python train.py --encoder_arch="vit" --model="image captioner" --dataset="regions of photos with short descriptions (Visual Genome)" --train_examples=203450 --image_size=32 --crop_scale_min=1 --horizontal_flip=true --rotation_deg=10 --cutout=0.25 --tokenizer="word" --vocab_size=6471 --encoder_norm="layernorm" --encoder_norm_position="pre" --encoder_activation="gelu" --encoder_mlp_ratio=6 --encoder_head_dim=48 --encoder_fused_qkv=false --encoder_bias="qkv" --encoder_qk_norm=false --encoder_parallel_block=true --encoder_inner_norm=false --encoder_patch_size=[2, 2] --encoder_layers=14 --encoder_width=160 --encoder_positions="rope" --encoder_register_tokens=4 --fusion="cross_attention" --decoder_width=192 --decoder_layers=10 --decoder_norm="layernorm" --decoder_norm_position="pre" --decoder_activation="gelu" --decoder_mlp_ratio=4 --decoder_head_dim=48 --decoder_fused_qkv=false --decoder_bias="none" --decoder_qk_norm=false --decoder_parallel_block=false --decoder_dropout=0.05 --decoder_inner_norm=false --decoder_positions="sincos" --decoder_cross_attention_every=2 --decoder_tie_embeddings=true --init="torch_default" --residual_init="none" --optimizer="adamw" --lr=0.00099 --beta1=0.9 --beta2=0.95 --eps=1e-06 --grad_clip=1.0 --ema_decay=0.99 --steps=6200 --batch_size=64 --epochs=2.0 --lr_schedule="wsd" --decay_fraction=0.2 --final_lr_fraction=0.05 --warmup_steps=120 --weight_decay=0.2
Rows from block 2 of the image encoder, named by matrix and row number. Rows with one number belong to one neuron. Each number is 200 + 30 x the weight over its row's rms, rounded and kept within 0 to 999. All counts start at 0. After the name is the row's rms in percent of the matrix's.
# fc1: MLP up (encoder.blocks.2.mlp.fc1.weight, 960x160), inputs 0-159
# fc2: MLP down (encoder.blocks.2.mlp.fc2.weight, 160x960, transposed), outputs 0-159
fc1.298,104,158,209,185,207,194,171,203,220,137,176,235,181,238,213,191,169,121,257,196,189,264,220,177,240,243,274,193,147,240,191,168,244,219,183,223,223,198,213,167,211,234,211,211,223,208,190,197,187,269,218,217,208,285,185,179,189,234,152,185,192,212,239,168,220,155,226,190,207,195,218,243,187,177,232,193,211,192,184,228,201,133,209,154,196,236,193,183,185,205,220,164,216,198,179,203,116,197,176,189,206,213,169,171,243,217,162,185,205,217,163,182,208,193,239,180,180,193,223,168,209,206,185,189,186,179,174,207,180,190,159,264,207,189,184,202,237,197,231,190,161,208,205,161,131,178,208,208,222,270,159,187,172,163,142,219,201,181,192,256,185
fc2.298,073,196,221,174,215,154,253,143,185,217,214,148,189,160,185,210,223,226,224,205,165,134,207,255,199,190,231,198,277,197,270,222,154,229,229,197,205,200,215,173,172,208,167,187,183,208,178,179,231,223,180,120,202,224,164,233,191,199,190,156,228,183,202,166,206,232,177,186,181,171,180,229,212,185,144,243,201,245,187,208,253,220,196,204,179,178,190,164,196,172,214,179,100,222,197,215,221,214,268,198,196,221,226,179,162,226,212,207,151,193,207,167,219,215,138,233,195,159,174,204,215,268,190,185,220,173,203,194,224,251,194,157,189,198,217,172,186,171,243,182,226,158,182,214,212,219,172,197,216,162,228,218,170,258,237,223,207,185,171,156,200
fc1.299,098,250,203,179,189,176,128,183,189,147,167,162,182,206,163,232,190,178,209,204,197,184,146,220,191,206,234,219,174,205,158,219,185,233,186,213,169,173,178,192,196,191,198,179,175,220,224,207,221,262,184,233,203,244,200,230,211,242,201,206,193,163,217,155,226,198,250,163,246,179,229,213,203,234,262,233,202,194,130,197,178,195,219,158,224,252,163,176,207,214,204,177,185,301,217,233,214,188,203,162,203,204,153,190,211,169,149,196,206,180,232,212,224,227,101,192,224,240,231,188,207,177,182,203,147,203,204,173,198,193,166,210,190,134,233,223,192,238,223,210,175,185,171,113,211,203,183,188,225,208,200,174,208,189,138,222,164,211,176,244,223
fc2.299,064,209,200,239,219,187,150,211,205,139,188,200,177,200,154,202,217,150,124,174,170,211,226,228,254,263,200,248,235,184,148,186,232,121,206,216,178,219,179,211,148,190,192,204,204,209,194,166,199,160,223,187,282,150,143,212,252,170,252,226,231,200,208,267,216,205,218,207,204,219,197,175,263,207,179,223,221,175,215,167,219,184,201,197,222,184,167,240,193,246,172,169,173,248,231,186,199,168,182,211,152,257,208,159,209,222,220,185,209,183,203,221,118,206,206,244,200,199,214,208,211,170,207,214,213,211,162,199,240,212,179,177,251,198,163,248,194,215,208,225,192,251,188,185,248,214,226,198,213,209,142,200,221,209,223,217,195,170,195,173,189
fc1.300,095,163,179,196,188,215,189,211,211,158,152,235,209,212,172,201,176,184,254,229,188,218,241,177,223,198,275,200,148,208,155,191,247,224,186,224,207,198,176,184,195,239,196,190,204,246,203,187,181,233,179,223,229,259,198,174,182,243,136,203,246,213,186,156,242,141,211,187,228,187,219,255,165,180,198,185,205,176,172,240,199,190,180,178,213,215,207,162,182,212,230,197,248,213,191,183,182,244,254,173,218,208,184,116,250,253,197,221,172,210,196,256,208,200,212,174,220,178,210,170,199,164,179,183,208,191,185,194,211,171,188,226,179,196,210,239,212,150,174,190,165,191,221,149,148,195,193,225,232,254,176,155,188,181,163,219,234,224,139,302,218
fc2.300,107,217,216,175,172,153,243,133,182,274,251,158,197,207,204,177,208,254,209,200,194,184,208,245,183,184,201,197,215,186,250,247,168,238,220,230,198,227,208,197,207,218,213,216,171,196,192,130,221,197,186,144,205,208,154,235,120,182,207,144,211,194,205,139,199,223,135,231,181,167,201,205,218,214,193,227,237,218,200,185,192,230,167,163,192,159,194,136,177,200,249,175,155,207,175,227,215,221,222,179,200,257,192,224,189,222,188,207,190,204,182,159,234,196,156,260,203,189,224,191,218,231,222,168,189,148,171,201,222,227,208,156,227,202,195,131,255,204,199,233,202,144,167,215,235,192,191,201,194,170,250,169,200,247,210,200,212,192,242,143,218
fc1.301,093,182,199,151,146,213,216,208,243,200,229,228,202,228,214,186,197,183,278,249,230,268,193,207,217,187,226,159,164,211,212,176,275,234,139,230,232,219,242,189,222,269,212,206,213,184,186,204,197,204,178,196,237,214,217,206,216,225,221,222,216,226,201,163,167,186,241,208,224,180,211,204,187,191,246,197,182,135,201,212,153,156,168,197,178,221,231,191,177,196,207,137,257,198,184,193,166,256,215,188,235,196,182,155,242,189,176,159,237,234,184,225,240,185,232,201,164,198,219,227,206,195,199,196,230,184,173,257,168,138,211,190,188,230,165,177,234,229,189,219,205,192,205,182,158,172,212,183,196,215,201,83,201,186,157,177,225,204,181,236,230
fc2.301,108,245,185,208,248,188,217,193,180,178,170,146,196,181,197,215,259,217,182,193,198,150,198,182,261,183,172,248,201,193,181,168,107,182,228,186,161,203,160,199,211,175,190,173,173,222,199,202,204,220,198,200,219,180,204,204,192,196,236,204,203,205,197,269,258,194,186,181,164,220,185,163,283,210,189,175,198,222,183,192,236,189,236,169,246,183,115,216,201,201,178,205,187,189,219,207,230,135,164,207,157,205,251,204,186,168,242,249,180,139,232,210,156,193,178,238,222,195,219,210,207,213,217,212,208,253,240,159,173,237,183,227,200,204,235,245,144,167,195,159,247,212,205,204,219,253,174,165,190,162,207,267,222,211,224,198,173,174,165,171,182
fc1.302,105,236,185,176,187,167,226,192,266,170,169,249,228,227,225,185,204,161,256,267,251,242,160,221,196,163,188,182,174,198,237,170,221,177,138,207,211,173,252,182,237,236,228,204,197,210,166,244,198,191,157,193,208,208,217,181,214,278,210,277,162,192,178,215,198,182,234,223,207,187,189,262,189,170,248,183,164,153,215,215,127,155,194,202,172,221,205,197,240,227,199,153,240,206,195,177,200,245,190,163,254,223,165,155,242,169,186,198,197,238,213,217,194,182,232,221,201,199,196,217,187,193,197,165,234,206,186,257,162,131,193,230,172,198,178,224,192,198,186,179,205,255,229,198,172,152,201,183,184,233,228,147,190,183,202,219,204,186,213,211,196
fc2.302,118,201,222,190,236,176,208,246,153,180,203,152,174,151,170,249,219,181,159,179,183,158,220,221,217,217,190,251,217,225,164,174,193,194,283,205,177,222,136,192,180,199,160,213,150,194,197,233,188,258,232,228,220,191,173,194,215,186,212,195,188,228,213,240,258,201,205,221,185,181,198,201,262,246,179,227,117,202,189,225,204,215,234,170,258,209,167,189,202,181,209,190,128,189,215,230,224,136,190,189,131,194,253,257,204,212,203,199,175,131,218,197,158,227,200,228,252,205,243,187,211,221,199,211,233,209,219,168,189,235,191,215,230,181,228,190,218,170,175,178,195,167,185,181,256,223,200,219,225,190,161,239,239,195,171,224,165,167,171,188,172
fc1.303,098,201,224,186,230,189,163,207,198,163,188,220,204,203,224,214,227,151,274,240,207,223,144,159,222,217,285,193,179,193,148,210,224,224,152,202,162,186,211,199,208,240,211,195,218,206,245,228,195,197,165,268,210,236,229,204,190,247,193,236,151,225,200,180,218,136,225,164,232,249,244,226,179,236,193,181,196,164,149,206,190,181,148,212,210,231,206,174,208,229,206,182,243,213,184,197,243,205,191,143,225,198,198,190,248,178,148,116,174,207,191,226,233,137,170,209,178,213,168,195,139,232,189,227,198,178,169,233,185,131,196,240,181,210,189,210,220,197,176,179,134,193,179,185,188,193,221,170,181,201,210,178,221,170,178,191,218,231,192,259,190
fc2.303,094,212,225,161,172,207,227,163,207,235,198,186,199,196,222,203,196,266,175,157,172,201,201,207,183,162,176,215,213,195,252,208,166,265,214,213,256,201,245,180,174,199,198,186,222,196,221,116,188,183,209,142,218,205,206,180,134,219,191,161,241,219,217,120,182,225,151,207,143,206,226,191,219,159,199,207,281,252,219,196,199,195,250,232,188,185,198,150,170,185,259,177,184,185,136,231,184,193,215,253,176,209,234,140,140,200,196,177,182,229,215,172,240,183,195,178,196,159,193,203,200,235,242,182,175,174,215,204,254,213,187,186,178,222,201,183,171,203,244,218,195,143,178,234,184,203,192,231,191,180,245,220,200,247,215,178,215,185,202,146,214
fc1.304,134,190,176,228,210,175,169,210,248,211,185,203,206,166,185,170,132,156,256,247,268,206,220,190,219,177,213,177,214,247,162,188,210,171,96,203,197,169,230,203,221,248,192,228,165,177,213,217,217,250,196,189,172,226,188,173,220,246,191,318,192,199,195,217,179,228,228,202,268,176,214,213,184,200,209,227,182,191,196,209,160,206,203,180,190,182,174,252,201,221,187,217,199,220,220,170,150,267,187,176,196,201,198,201,179,238,185,143,166,211,177,202,213,192,172,211,248,207,228,204,184,224,163,211,209,240,202,224,145,195,220,210,217,173,171,204,168,186,225,168,183,234,168,178,209,164,206,208,235,247,217,178,162,169,186,178,155,185,224,283,184
fc2.304,118,195,199,205,151,189,144,217,219,201,180,215,250,238,160,197,164,165,208,250,221,246,185,139,147,202,217,131,156,223,194,216,235,213,117,157,174,170,216,206,230,232,196,196,156,215,194,263,195,225,200,238,169,238,237,203,229,215,171,248,185,158,185,194,200,199,301,179,285,155,187,220,160,213,215,221,209,180,171,233,202,216,157,198,207,199,175,195,179,227,207,179,230,223,221,188,170,243,174,181,215,160,121,189,218,210,177,144,182,208,227,212,187,200,231,182,230,251,213,182,207,207,167,190,191,203,205,196,168,194,195,245,164,150,188,215,176,215,207,201,185,210,206,164,197,217,246,195,213,249,208,159,207,198,181,218,203,192,183,259,216
fc1.305,110,191,199,185,229,175,171,211,212,158,159,186,171,150,194,172,186,122,267,199,206,182,222,232,235,216,270,194,232,248,160,181,214,185,193,191,229,203,257,187,184,227,201,186,205,178,189,228,229,263,156,175,206,221,174,204,256,202,192,193,219,228,180,186,241,230,230,178,223,183,219,213,176,206,199,235,180,206,165,221,207,159,228,212,192,162,225,217,219,180,214,201,185,249,239,220,221,181,190,186,246,220,235,202,164,237,186,95,169,222,186,197,193,205,118,190,191,190,199,195,190,217,191,198,202,192,156,206,222,232,174,169,223,212,173,222,232,214,246,166,177,200,157,160,175,220,206,229,252,283,170,194,147,236,154,175,134,213,191,226,195
fc2.305,104,172,247,220,208,190,180,238,149,230,234,164,180,197,169,217,214,253,228,211,194,181,197,202,209,228,217,176,189,166,171,203,214,191,264,220,172,249,150,225,185,203,175,241,201,206,217,182,209,194,239,214,212,190,238,149,204,151,203,218,211,180,199,192,278,149,222,193,224,176,201,132,213,235,235,143,215,184,185,203,225,204,178,191,222,210,218,199,227,186,197,206,234,153,238,233,251,168,209,210,220,114,214,229,245,178,190,223,230,179,246,242,145,209,225,192,214,235,204,155,183,186,220,193,167,180,187,220,166,211,209,144,212,157,209,215,226,193,118,202,156,163,191,251,212,242,254,252,183,172,161,168,208,206,144,198,202,229,158,186,186
fc1.306,096,241,174,168,186,212,168,215,205,205,203,221,197,218,134,191,181,182,192,239,242,202,208,207,214,220,203,167,152,238,189,156,227,198,159,248,217,187,187,231,227,185,187,194,158,193,205,213,229,245,175,189,216,248,184,216,197,227,202,211,212,129,209,165,196,244,232,221,239,138,200,196,176,173,246,235,193,186,176,244,137,171,184,146,198,210,210,200,196,208,217,182,237,229,198,215,193,267,231,194,212,187,165,147,220,198,193,194,235,251,239,274,210,211,171,233,172,266,268,208,185,169,203,206,209,187,163,188,171,227,184,230,210,142,219,281,173,227,202,182,187,191,235,164,164,206,167,194,214,213,197,120,195,170,138,217,196,229,162,223,202
fc2.306,088,175,208,185,219,175,220,143,243,242,215,201,175,210,263,206,201,195,239,175,199,193,216,187,258,191,204,185,212,194,229,153,182,240,205,240,224,218,212,230,153,205,219,190,263,193,211,163,232,189,213,203,214,170,244,173,156,212,167,186,167,214,159,167,152,192,189,202,176,213,192,179,225,179,230,168,290,216,183,192,228,181,154,255,186,162,225,213,225,195,251,199,203,209,206,269,213,197,180,196,202,203,236,209,181,237,201,284,233,241,174,179,170,154,195,224,166,242,195,210,198,190,191,182,189,184,160,181,174,169,289,158,177,214,124,143,201,207,237,226,202,154,166,252,171,176,219,182,165,205,205,200,173,213,198,191,197,159,176,183,164
fc1.307,102,219,157,165,144,228,146,196,183,191,170,180,238,209,166,187,146,242,193,197,207,195,220,171,206,152,228,197,192,188,216,244,190,186,172,229,241,184,216,193,200,210,193,155,200,234,238,216,227,209,178,223,232,216,234,217,210,174,190,209,255,131,164,186,212,228,223,164,248,200,207,228,134,218,183,231,190,200,140,224,194,224,176,189,196,257,191,194,223,195,194,195,267,252,230,206,223,226,231,212,224,154,186,117,236,242,215,227,199,263,191,261,189,176,160,183,200,253,193,221,202,173,199,154,188,198,213,197,226,201,201,183,140,171,223,258,151,196,213,183,180,181,183,200,145,245,198,196,234,206,218,165,179,221,190,237,228,252,150,207,244
fc2.307,094,170,199,178,179,171,239,141,269,256,275,255,188,203,269,135,128,223,251,221,235,192,207,245,214,168,177,161,231,194,200,160,205,216,172,197,186,186,233,253,172,192,194,223,196,162,146,182,209,163,177,217,164,207,194,176,182,246,182,221,207,203,182,131,194,233,241,228,216,181,201,198,204,187,202,115,207,195,228,221,150,224,165,194,161,154,209,196,226,187,231,202,198,201,166,213,227,196,218,189,207,202,203,268,216,236,205,187,181,201,172,147,223,190,241,233,194,210,227,234,159,238,192,174,204,232,163,222,181,173,247,179,239,227,168,184,192,182,200,207,209,173,195,250,218,195,182,194,187,165,215,158,186,212,197,161,208,193,247,222,228
fc1.308,064,186,161,241,260,238,214,210,147,255,219,158,194,195,166,221,215,173,244,165,235,193,180,258,197,216,171,200,179,251,233,126,208,180,153,185,219,195,160,211,206,208,196,191,193,188,187,220,258,209,225,150,196,157,163,178,211,169,233,194,247,173,240,191,190,274,205,238,219,174,191,156,190,196,228,196,182,191,200,222,241,156,223,170,198,136,248,251,196,215,198,245,218,223,220,159,161,252,211,164,190,175,190,223,158,206,215,198,262,221,206,181,200,259,131,237,211,195,230,171,194,142,221,233,201,197,188,170,183,224,228,189,214,197,184,249,182,224,219,165,210,176,209,210,228,213,172,211,217,219,174,177,144,190,206,134,215,179,184,199,187
fc2.308,047,188,191,224,230,199,191,175,203,246,201,203,209,176,267,246,187,139,204,191,212,209,187,218,264,174,188,158,219,224,230,143,205,235,165,240,227,172,207,216,158,178,201,135,190,216,230,191,188,183,221,187,231,186,222,152,276,215,190,225,159,186,187,175,190,220,211,215,203,171,223,156,231,153,209,129,234,229,170,221,208,184,188,163,222,168,231,216,237,144,214,240,228,172,208,252,224,224,223,269,147,155,224,233,148,133,237,217,199,242,201,197,190,193,218,212,216,227,233,198,154,192,208,178,149,232,193,207,141,227,237,211,176,176,189,229,148,228,201,164,193,204,231,219,193,231,203,190,215,181,170,230,197,170,203,188,206,169,159,187,250
fc1.309,101,190,193,160,206,211,159,234,212,147,160,227,204,206,210,161,201,165,237,195,208,231,239,176,219,221,285,182,156,209,171,208,246,213,191,225,216,206,224,186,201,216,207,180,220,222,184,215,184,248,163,211,239,252,180,189,183,240,154,194,256,208,180,190,206,175,238,139,204,214,217,242,164,203,187,216,190,195,158,251,229,177,214,180,170,222,204,161,185,176,220,157,245,219,216,182,202,219,212,171,245,217,179,120,264,250,194,197,172,239,153,206,188,177,183,151,198,208,203,193,207,176,164,168,193,193,164,217,201,193,190,223,183,177,222,236,207,183,230,198,183,180,205,140,144,174,181,212,230,290,188,182,195,135,173,228,210,194,164,288,217
fc2.309,098,183,218,175,200,125,248,158,176,308,239,175,178,216,206,207,187,220,228,212,200,212,212,244,232,205,222,166,230,191,237,223,203,199,236,204,196,227,194,226,183,218,193,208,181,192,170,168,224,182,198,141,182,227,212,206,155,205,189,161,184,193,161,166,205,231,208,248,228,133,203,197,232,205,201,197,222,219,188,200,206,225,153,142,195,145,207,182,203,194,247,191,147,186,226,233,222,205,216,190,188,243,197,262,204,208,203,205,176,200,178,163,180,204,164,243,197,225,229,196,227,240,175,156,168,165,179,201,156,220,250,153,226,215,207,117,258,203,170,225,172,179,171,225,272,206,246,217,201,160,211,175,213,247,173,189,194,162,254,174,217
fc1.310,103,215,181,222,202,198,193,191,227,201,201,195,214,197,214,189,173,188,262,246,285,214,139,191,187,206,186,142,182,203,194,183,215,180,119,225,195,189,216,230,222,260,198,232,174,174,221,254,243,185,190,197,215,184,249,141,200,198,208,291,170,201,237,198,185,198,234,197,218,214,192,179,204,209,249,175,194,139,206,168,186,210,175,191,177,145,212,225,255,223,176,209,232,210,203,196,169,230,225,144,261,174,187,196,212,167,163,129,221,242,214,215,211,183,179,217,175,200,200,245,147,208,213,213,194,217,159,230,173,183,219,203,179,214,135,217,202,264,184,189,198,216,210,203,189,173,238,204,179,216,220,117,156,182,206,139,195,221,227,210,218
fc2.310,115,212,215,197,250,189,215,208,135,216,260,175,182,174,213,228,220,249,175,180,181,192,211,227,247,186,169,253,216,187,182,179,172,193,262,219,192,210,170,168,112,206,156,222,174,195,226,242,181,174,192,218,165,220,194,178,211,179,224,209,190,225,203,221,241,212,219,174,166,212,206,188,264,230,159,174,172,198,178,217,194,243,209,182,245,196,203,190,224,181,198,203,147,163,187,221,239,156,183,218,145,191,230,286,182,207,211,215,149,138,198,182,203,221,191,240,216,196,225,190,162,234,200,209,211,220,233,186,175,185,192,213,253,207,263,218,196,171,191,145,208,176,194,227,274,244,166,222,193,111,184,218,251,182,192,188,182,173,196,165,179
fc1.311,097,252,159,159,165,202,174,221,208,170,173,206,226,245,151,189,180,191,236,238,179,202,175,169,195,218,236,191,139,199,218,237,204,200,162,238,200,159,215,181,205,181,227,195,200,230,218,187,218,228,155,223,260,233,226,201,196,237,186,218,202,173,204,188,202,146,243,173,231,187,201,266,159,203,250,235,211,164,171,223,143,200,180,145,191,245,184,148,220,230,184,147,242,215,185,186,238,214,232,178,221,205,161,133,276,209,200,244,202,228,198,280,226,197,168,207,219,192,188,237,197,154,190,170,203,166,193,209,207,182,194,235,158,159,210,227,202,221,179,229,191,198,190,126,198,220,198,200,208,216,185,151,211,162,166,253,201,211,202,252,237
fc2.311,106,200,219,175,138,157,211,169,181,247,228,158,182,195,202,158,229,223,215,220,208,181,188,243,161,206,197,213,188,157,218,215,210,202,202,209,191,222,208,239,185,228,225,233,236,183,206,123,235,200,196,208,211,197,166,169,94,185,215,182,203,229,225,156,205,192,168,196,199,229,200,209,171,183,221,181,294,174,167,196,204,210,178,214,187,166,209,159,172,218,244,166,185,224,176,213,242,208,272,174,258,208,232,198,234,191,188,201,235,252,246,186,251,181,177,236,201,192,218,179,215,184,240,205,182,154,151,210,235,213,198,137,194,227,166,166,263,227,152,248,176,148,187,213,212,204,212,207,190,168,222,149,179,241,183,178,214,212,191,167,239
fc1.312,089,174,200,234,179,239,156,238,202,198,191,158,236,211,174,209,141,212,186,177,191,255,165,174,166,202,204,176,211,239,222,203,214,189,164,201,215,178,258,212,191,225,149,164,200,166,204,271,207,222,240,203,193,207,249,152,260,183,192,232,235,135,192,220,208,219,230,161,215,185,264,206,150,172,220,187,127,208,201,220,198,192,227,231,184,221,232,232,249,171,179,218,194,216,252,214,161,205,224,240,218,130,201,194,173,177,211,189,204,225,219,190,185,187,237,144,208,234,176,189,168,215,206,215,172,211,225,188,219,174,209,195,171,163,169,202,173,210,272,111,183,210,196,208,153,197,264,242,216,204,206,203,205,184,185,160,212,255,196,196,250
fc2.312,086,222,192,188,189,206,200,160,202,207,207,223,203,212,142,219,251,190,194,197,228,164,168,262,173,209,161,171,229,167,247,214,158,209,173,172,245,237,172,230,181,176,249,185,196,187,207,189,219,161,190,188,193,162,129,216,152,188,248,202,212,225,219,218,155,224,203,203,197,263,204,191,196,148,216,238,173,213,202,175,191,212,185,182,170,212,241,199,162,191,198,243,184,205,200,205,244,164,288,169,199,220,243,205,229,196,226,203,275,242,177,177,194,200,170,192,138,204,196,201,209,164,223,166,239,188,224,215,259,233,188,205,201,254,212,166,231,203,151,247,222,194,231,195,206,153,133,199,155,156,238,207,160,191,198,240,210,178,161,140,179
fc1.313,119,240,223,185,235,201,172,233,170,165,193,267,180,156,200,216,194,158,237,183,181,219,181,224,232,219,288,184,184,212,178,180,232,210,199,207,182,192,198,199,177,184,156,224,187,234,207,240,213,225,190,236,243,252,189,208,227,210,156,212,200,194,184,169,247,164,221,144,222,195,234,177,203,221,262,210,139,199,128,215,169,189,184,227,225,226,206,195,246,189,234,202,176,284,218,210,260,184,190,205,188,176,225,144,208,205,169,189,208,195,213,215,185,218,112,186,190,184,199,172,191,172,177,203,181,200,181,205,202,183,184,178,214,169,212,283,214,223,196,156,144,191,185,170,221,242,208,225,209,223,142,185,224,136,176,198,158,222,147,239,213
fc2.313,133,241,152,216,233,185,229,225,240,186,208,169,180,220,169,175,177,212,135,231,186,173,223,195,195,216,126,197,158,202,184,211,178,148,235,216,174,214,131,185,271,177,225,193,187,226,173,234,223,175,187,174,195,160,211,264,183,213,215,209,170,159,171,212,208,217,195,261,217,162,154,218,289,232,194,212,136,178,221,199,164,198,211,180,208,203,131,192,204,220,175,159,198,184,211,169,166,221,136,154,189,238,168,202,211,236,216,220,212,175,248,247,180,229,230,253,217,196,253,224,243,195,179,198,210,215,188,179,159,218,179,196,251,184,216,226,196,189,194,214,211,223,215,197,215,218,190,158,260,206,226,202,205,258,203,235,179,204,220,183,153
fc1.314,106,202,139,203,218,203,171,252,209,211,168,183,197,198,134,192,141,189,196,197,238,226,241,203,177,197,226,197,206,255,180,192,219,189,187,166,205,142,178,204,226,168,184,163,155,225,200,232,216,262,207,214,179,222,176,200,226,179,150,204,209,119,162,209,194,261,232,199,237,147,208,204,177,196,204,223,163,229,173,245,213,202,225,172,203,209,190,240,208,192,219,201,196,241,271,190,156,254,225,171,175,177,169,223,172,250,223,208,168,192,220,233,167,224,209,198,254,228,232,171,213,211,148,163,218,246,225,154,211,205,187,195,192,106,220,237,149,172,231,194,215,204,193,160,216,222,167,235,235,204,175,182,219,206,176,202,218,180,149,257,191
fc2.314,110,183,228,187,233,201,190,173,207,201,203,179,221,170,237,237,215,206,216,179,198,227,218,192,274,162,231,227,251,272,187,152,164,255,197,220,183,165,244,207,129,230,172,231,211,181,249,240,175,217,206,160,204,212,194,161,220,182,212,220,212,227,233,183,204,221,228,175,186,185,204,194,245,205,171,134,160,217,229,186,190,189,222,196,206,166,231,201,241,185,205,223,152,156,160,229,187,168,185,243,188,153,202,223,146,177,178,226,175,156,201,187,248,179,186,206,207,208,183,237,151,279,236,205,222,219,201,190,170,186,278,236,222,169,166,215,188,182,256,156,203,198,159,206,220,226,228,216,151,162,188,219,213,174,214,121,193,189,176,196,200
fc1.315,098,221,175,188,199,179,191,186,246,210,200,218,201,194,215,176,160,134,262,255,263,215,176,229,220,173,213,173,216,258,206,161,213,183,98,232,194,160,224,241,208,266,188,240,183,168,218,226,222,221,178,194,179,191,202,190,221,239,236,264,184,210,231,182,179,234,241,207,254,187,214,223,195,205,263,181,190,144,204,198,146,202,180,181,165,177,183,194,225,239,174,181,205,215,212,189,139,256,209,151,252,184,194,205,184,189,157,109,189,225,195,174,215,211,190,231,194,233,214,238,177,217,232,206,201,230,177,250,178,200,223,191,187,213,155,208,194,198,203,181,213,232,207,185,207,174,182,178,197,236,193,145,161,206,161,152,160,209,195,229,204
fc2.315,083,166,201,203,279,210,186,205,172,247,162,193,174,189,222,255,170,195,224,193,260,223,212,201,191,191,199,153,204,203,174,211,183,186,182,162,177,203,208,232,170,210,153,205,179,211,200,282,163,192,199,221,175,193,227,139,255,221,160,227,177,224,132,217,151,217,259,213,202,207,191,160,212,209,211,234,319,242,198,216,232,213,184,236,233,139,191,226,214,194,215,230,214,241,226,190,184,230,199,222,145,165,201,244,143,267,213,161,179,178,197,183,178,172,244,158,207,177,198,175,218,230,175,203,167,227,235,162,204,178,237,209,200,206,198,207,157,189,198,173,178,191,170,218,238,159,180,228,196,210,223,190,188,162,219,189,171,164,186,218,183
fc1.316,088,190,209,236,167,225,165,233,188,225,195,175,194,204,141,235,165,212,230,203,208,210,162,176,170,186,190,159,192,214,229,207,190,182,180,202,208,205,265,204,184,236,169,186,187,164,230,279,216,188,253,226,176,234,255,149,260,175,194,231,223,160,169,212,187,210,229,176,203,224,281,191,166,200,210,166,126,211,196,181,203,192,207,236,233,198,207,216,230,185,187,222,236,211,232,231,148,208,195,224,194,147,173,222,181,168,177,193,225,199,260,218,191,175,219,144,201,228,173,162,148,195,191,202,138,215,222,211,199,172,209,162,154,192,188,206,190,259,244,119,178,224,173,219,156,241,232,250,218,200,178,195,169,215,185,184,230,245,159,195,227
fc2.316,087,208,197,206,217,202,179,172,203,208,211,229,196,196,148,204,228,194,185,208,240,191,182,254,181,214,145,181,236,173,226,222,159,210,179,168,235,247,167,248,175,172,251,214,213,203,199,180,218,153,203,205,188,168,126,230,149,151,249,212,221,230,214,207,153,215,202,205,208,276,206,162,208,164,191,241,185,223,208,165,199,218,161,198,151,204,242,200,148,189,182,257,187,222,181,214,240,171,262,171,215,220,235,202,211,219,222,232,260,228,169,213,194,208,172,210,140,206,189,204,218,163,218,186,232,187,227,211,244,240,168,187,202,242,216,173,229,199,161,251,231,177,220,190,215,166,158,191,142,144,232,215,147,178,223,236,209,178,152,150,165
fc1.317,087,199,193,214,164,180,165,190,198,228,220,203,202,193,230,182,174,186,235,262,291,245,167,205,177,203,190,120,159,163,208,181,241,181,151,250,189,190,214,237,194,237,193,234,179,191,202,255,240,173,172,211,218,187,242,170,224,188,206,290,200,210,194,189,196,202,221,184,226,228,205,196,158,219,269,193,158,151,180,182,169,172,148,174,186,167,232,184,243,213,208,170,231,186,193,209,182,269,200,164,238,166,209,210,218,204,181,155,207,250,193,206,208,168,179,229,167,230,193,223,174,214,233,224,179,190,137,237,140,173,220,204,180,199,136,217,186,230,199,194,203,219,171,215,182,198,229,181,190,211,216,112,200,184,154,187,183,228,197,222,216
fc2.317,098,219,221,187,242,169,201,208,131,180,243,148,200,188,191,229,231,234,175,180,179,176,201,219,243,195,159,253,227,184,169,193,167,200,280,207,175,204,173,149,137,205,157,215,172,191,232,222,180,209,193,228,182,214,198,176,197,167,223,197,192,238,215,244,252,202,215,193,165,222,228,206,253,232,159,171,193,204,182,206,218,228,223,165,251,224,181,189,215,196,186,197,140,183,199,213,232,128,190,200,147,188,230,271,198,191,208,214,155,149,204,184,178,234,195,236,234,211,225,180,155,242,209,190,229,228,240,188,196,205,183,224,239,200,240,206,201,173,173,148,225,170,188,214,269,245,194,216,181,137,195,234,272,176,200,179,183,176,192,148,189
fc1.318,038,159,240,157,216,148,165,234,181,162,255,205,141,232,274,197,162,233,194,217,198,184,217,218,194,219,187,190,224,180,196,184,234,169,251,237,167,248,184,238,200,258,192,225,212,218,146,152,159,184,195,184,160,217,174,152,163,245,219,186,149,183,217,194,190,251,222,219,185,179,160,151,186,162,225,193,157,218,232,214,204,148,194,182,173,179,171,233,217,209,249,195,205,176,233,238,196,204,202,167,207,180,174,211,152,229,156,236,192,162,201,213,246,159,215,178,206,232,172,204,165,216,213,156,237,180,213,151,192,223,210,236,151,179,245,183,185,252,223,245,221,215,198,159,165,212,240,206,178,176,158,227,199,196,143,187,165,186,217,217,206
fc2.318,024,177,256,196,180,189,244,204,200,227,131,203,158,194,198,197,202,200,195,171,246,185,190,229,186,189,178,162,181,216,181,218,181,157,208,220,180,168,212,220,162,176,236,211,261,228,149,204,262,212,222,208,130,157,189,216,184,192,209,152,243,212,176,162,228,159,200,199,260,295,202,191,206,177,167,177,190,222,161,192,217,185,232,200,202,169,207,166,241,150,152,220,138,213,216,268,214,207,200,231,145,211,166,180,179,166,204,162,213,185,216,232,232,213,252,232,200,256,216,179,173,236,124,202,165,209,208,202,197,176,214,196,194,234,204,210,211,179,195,213,162,186,200,205,199,180,168,193,217,156,201,196,224,190,256,189,237,208,221,123,237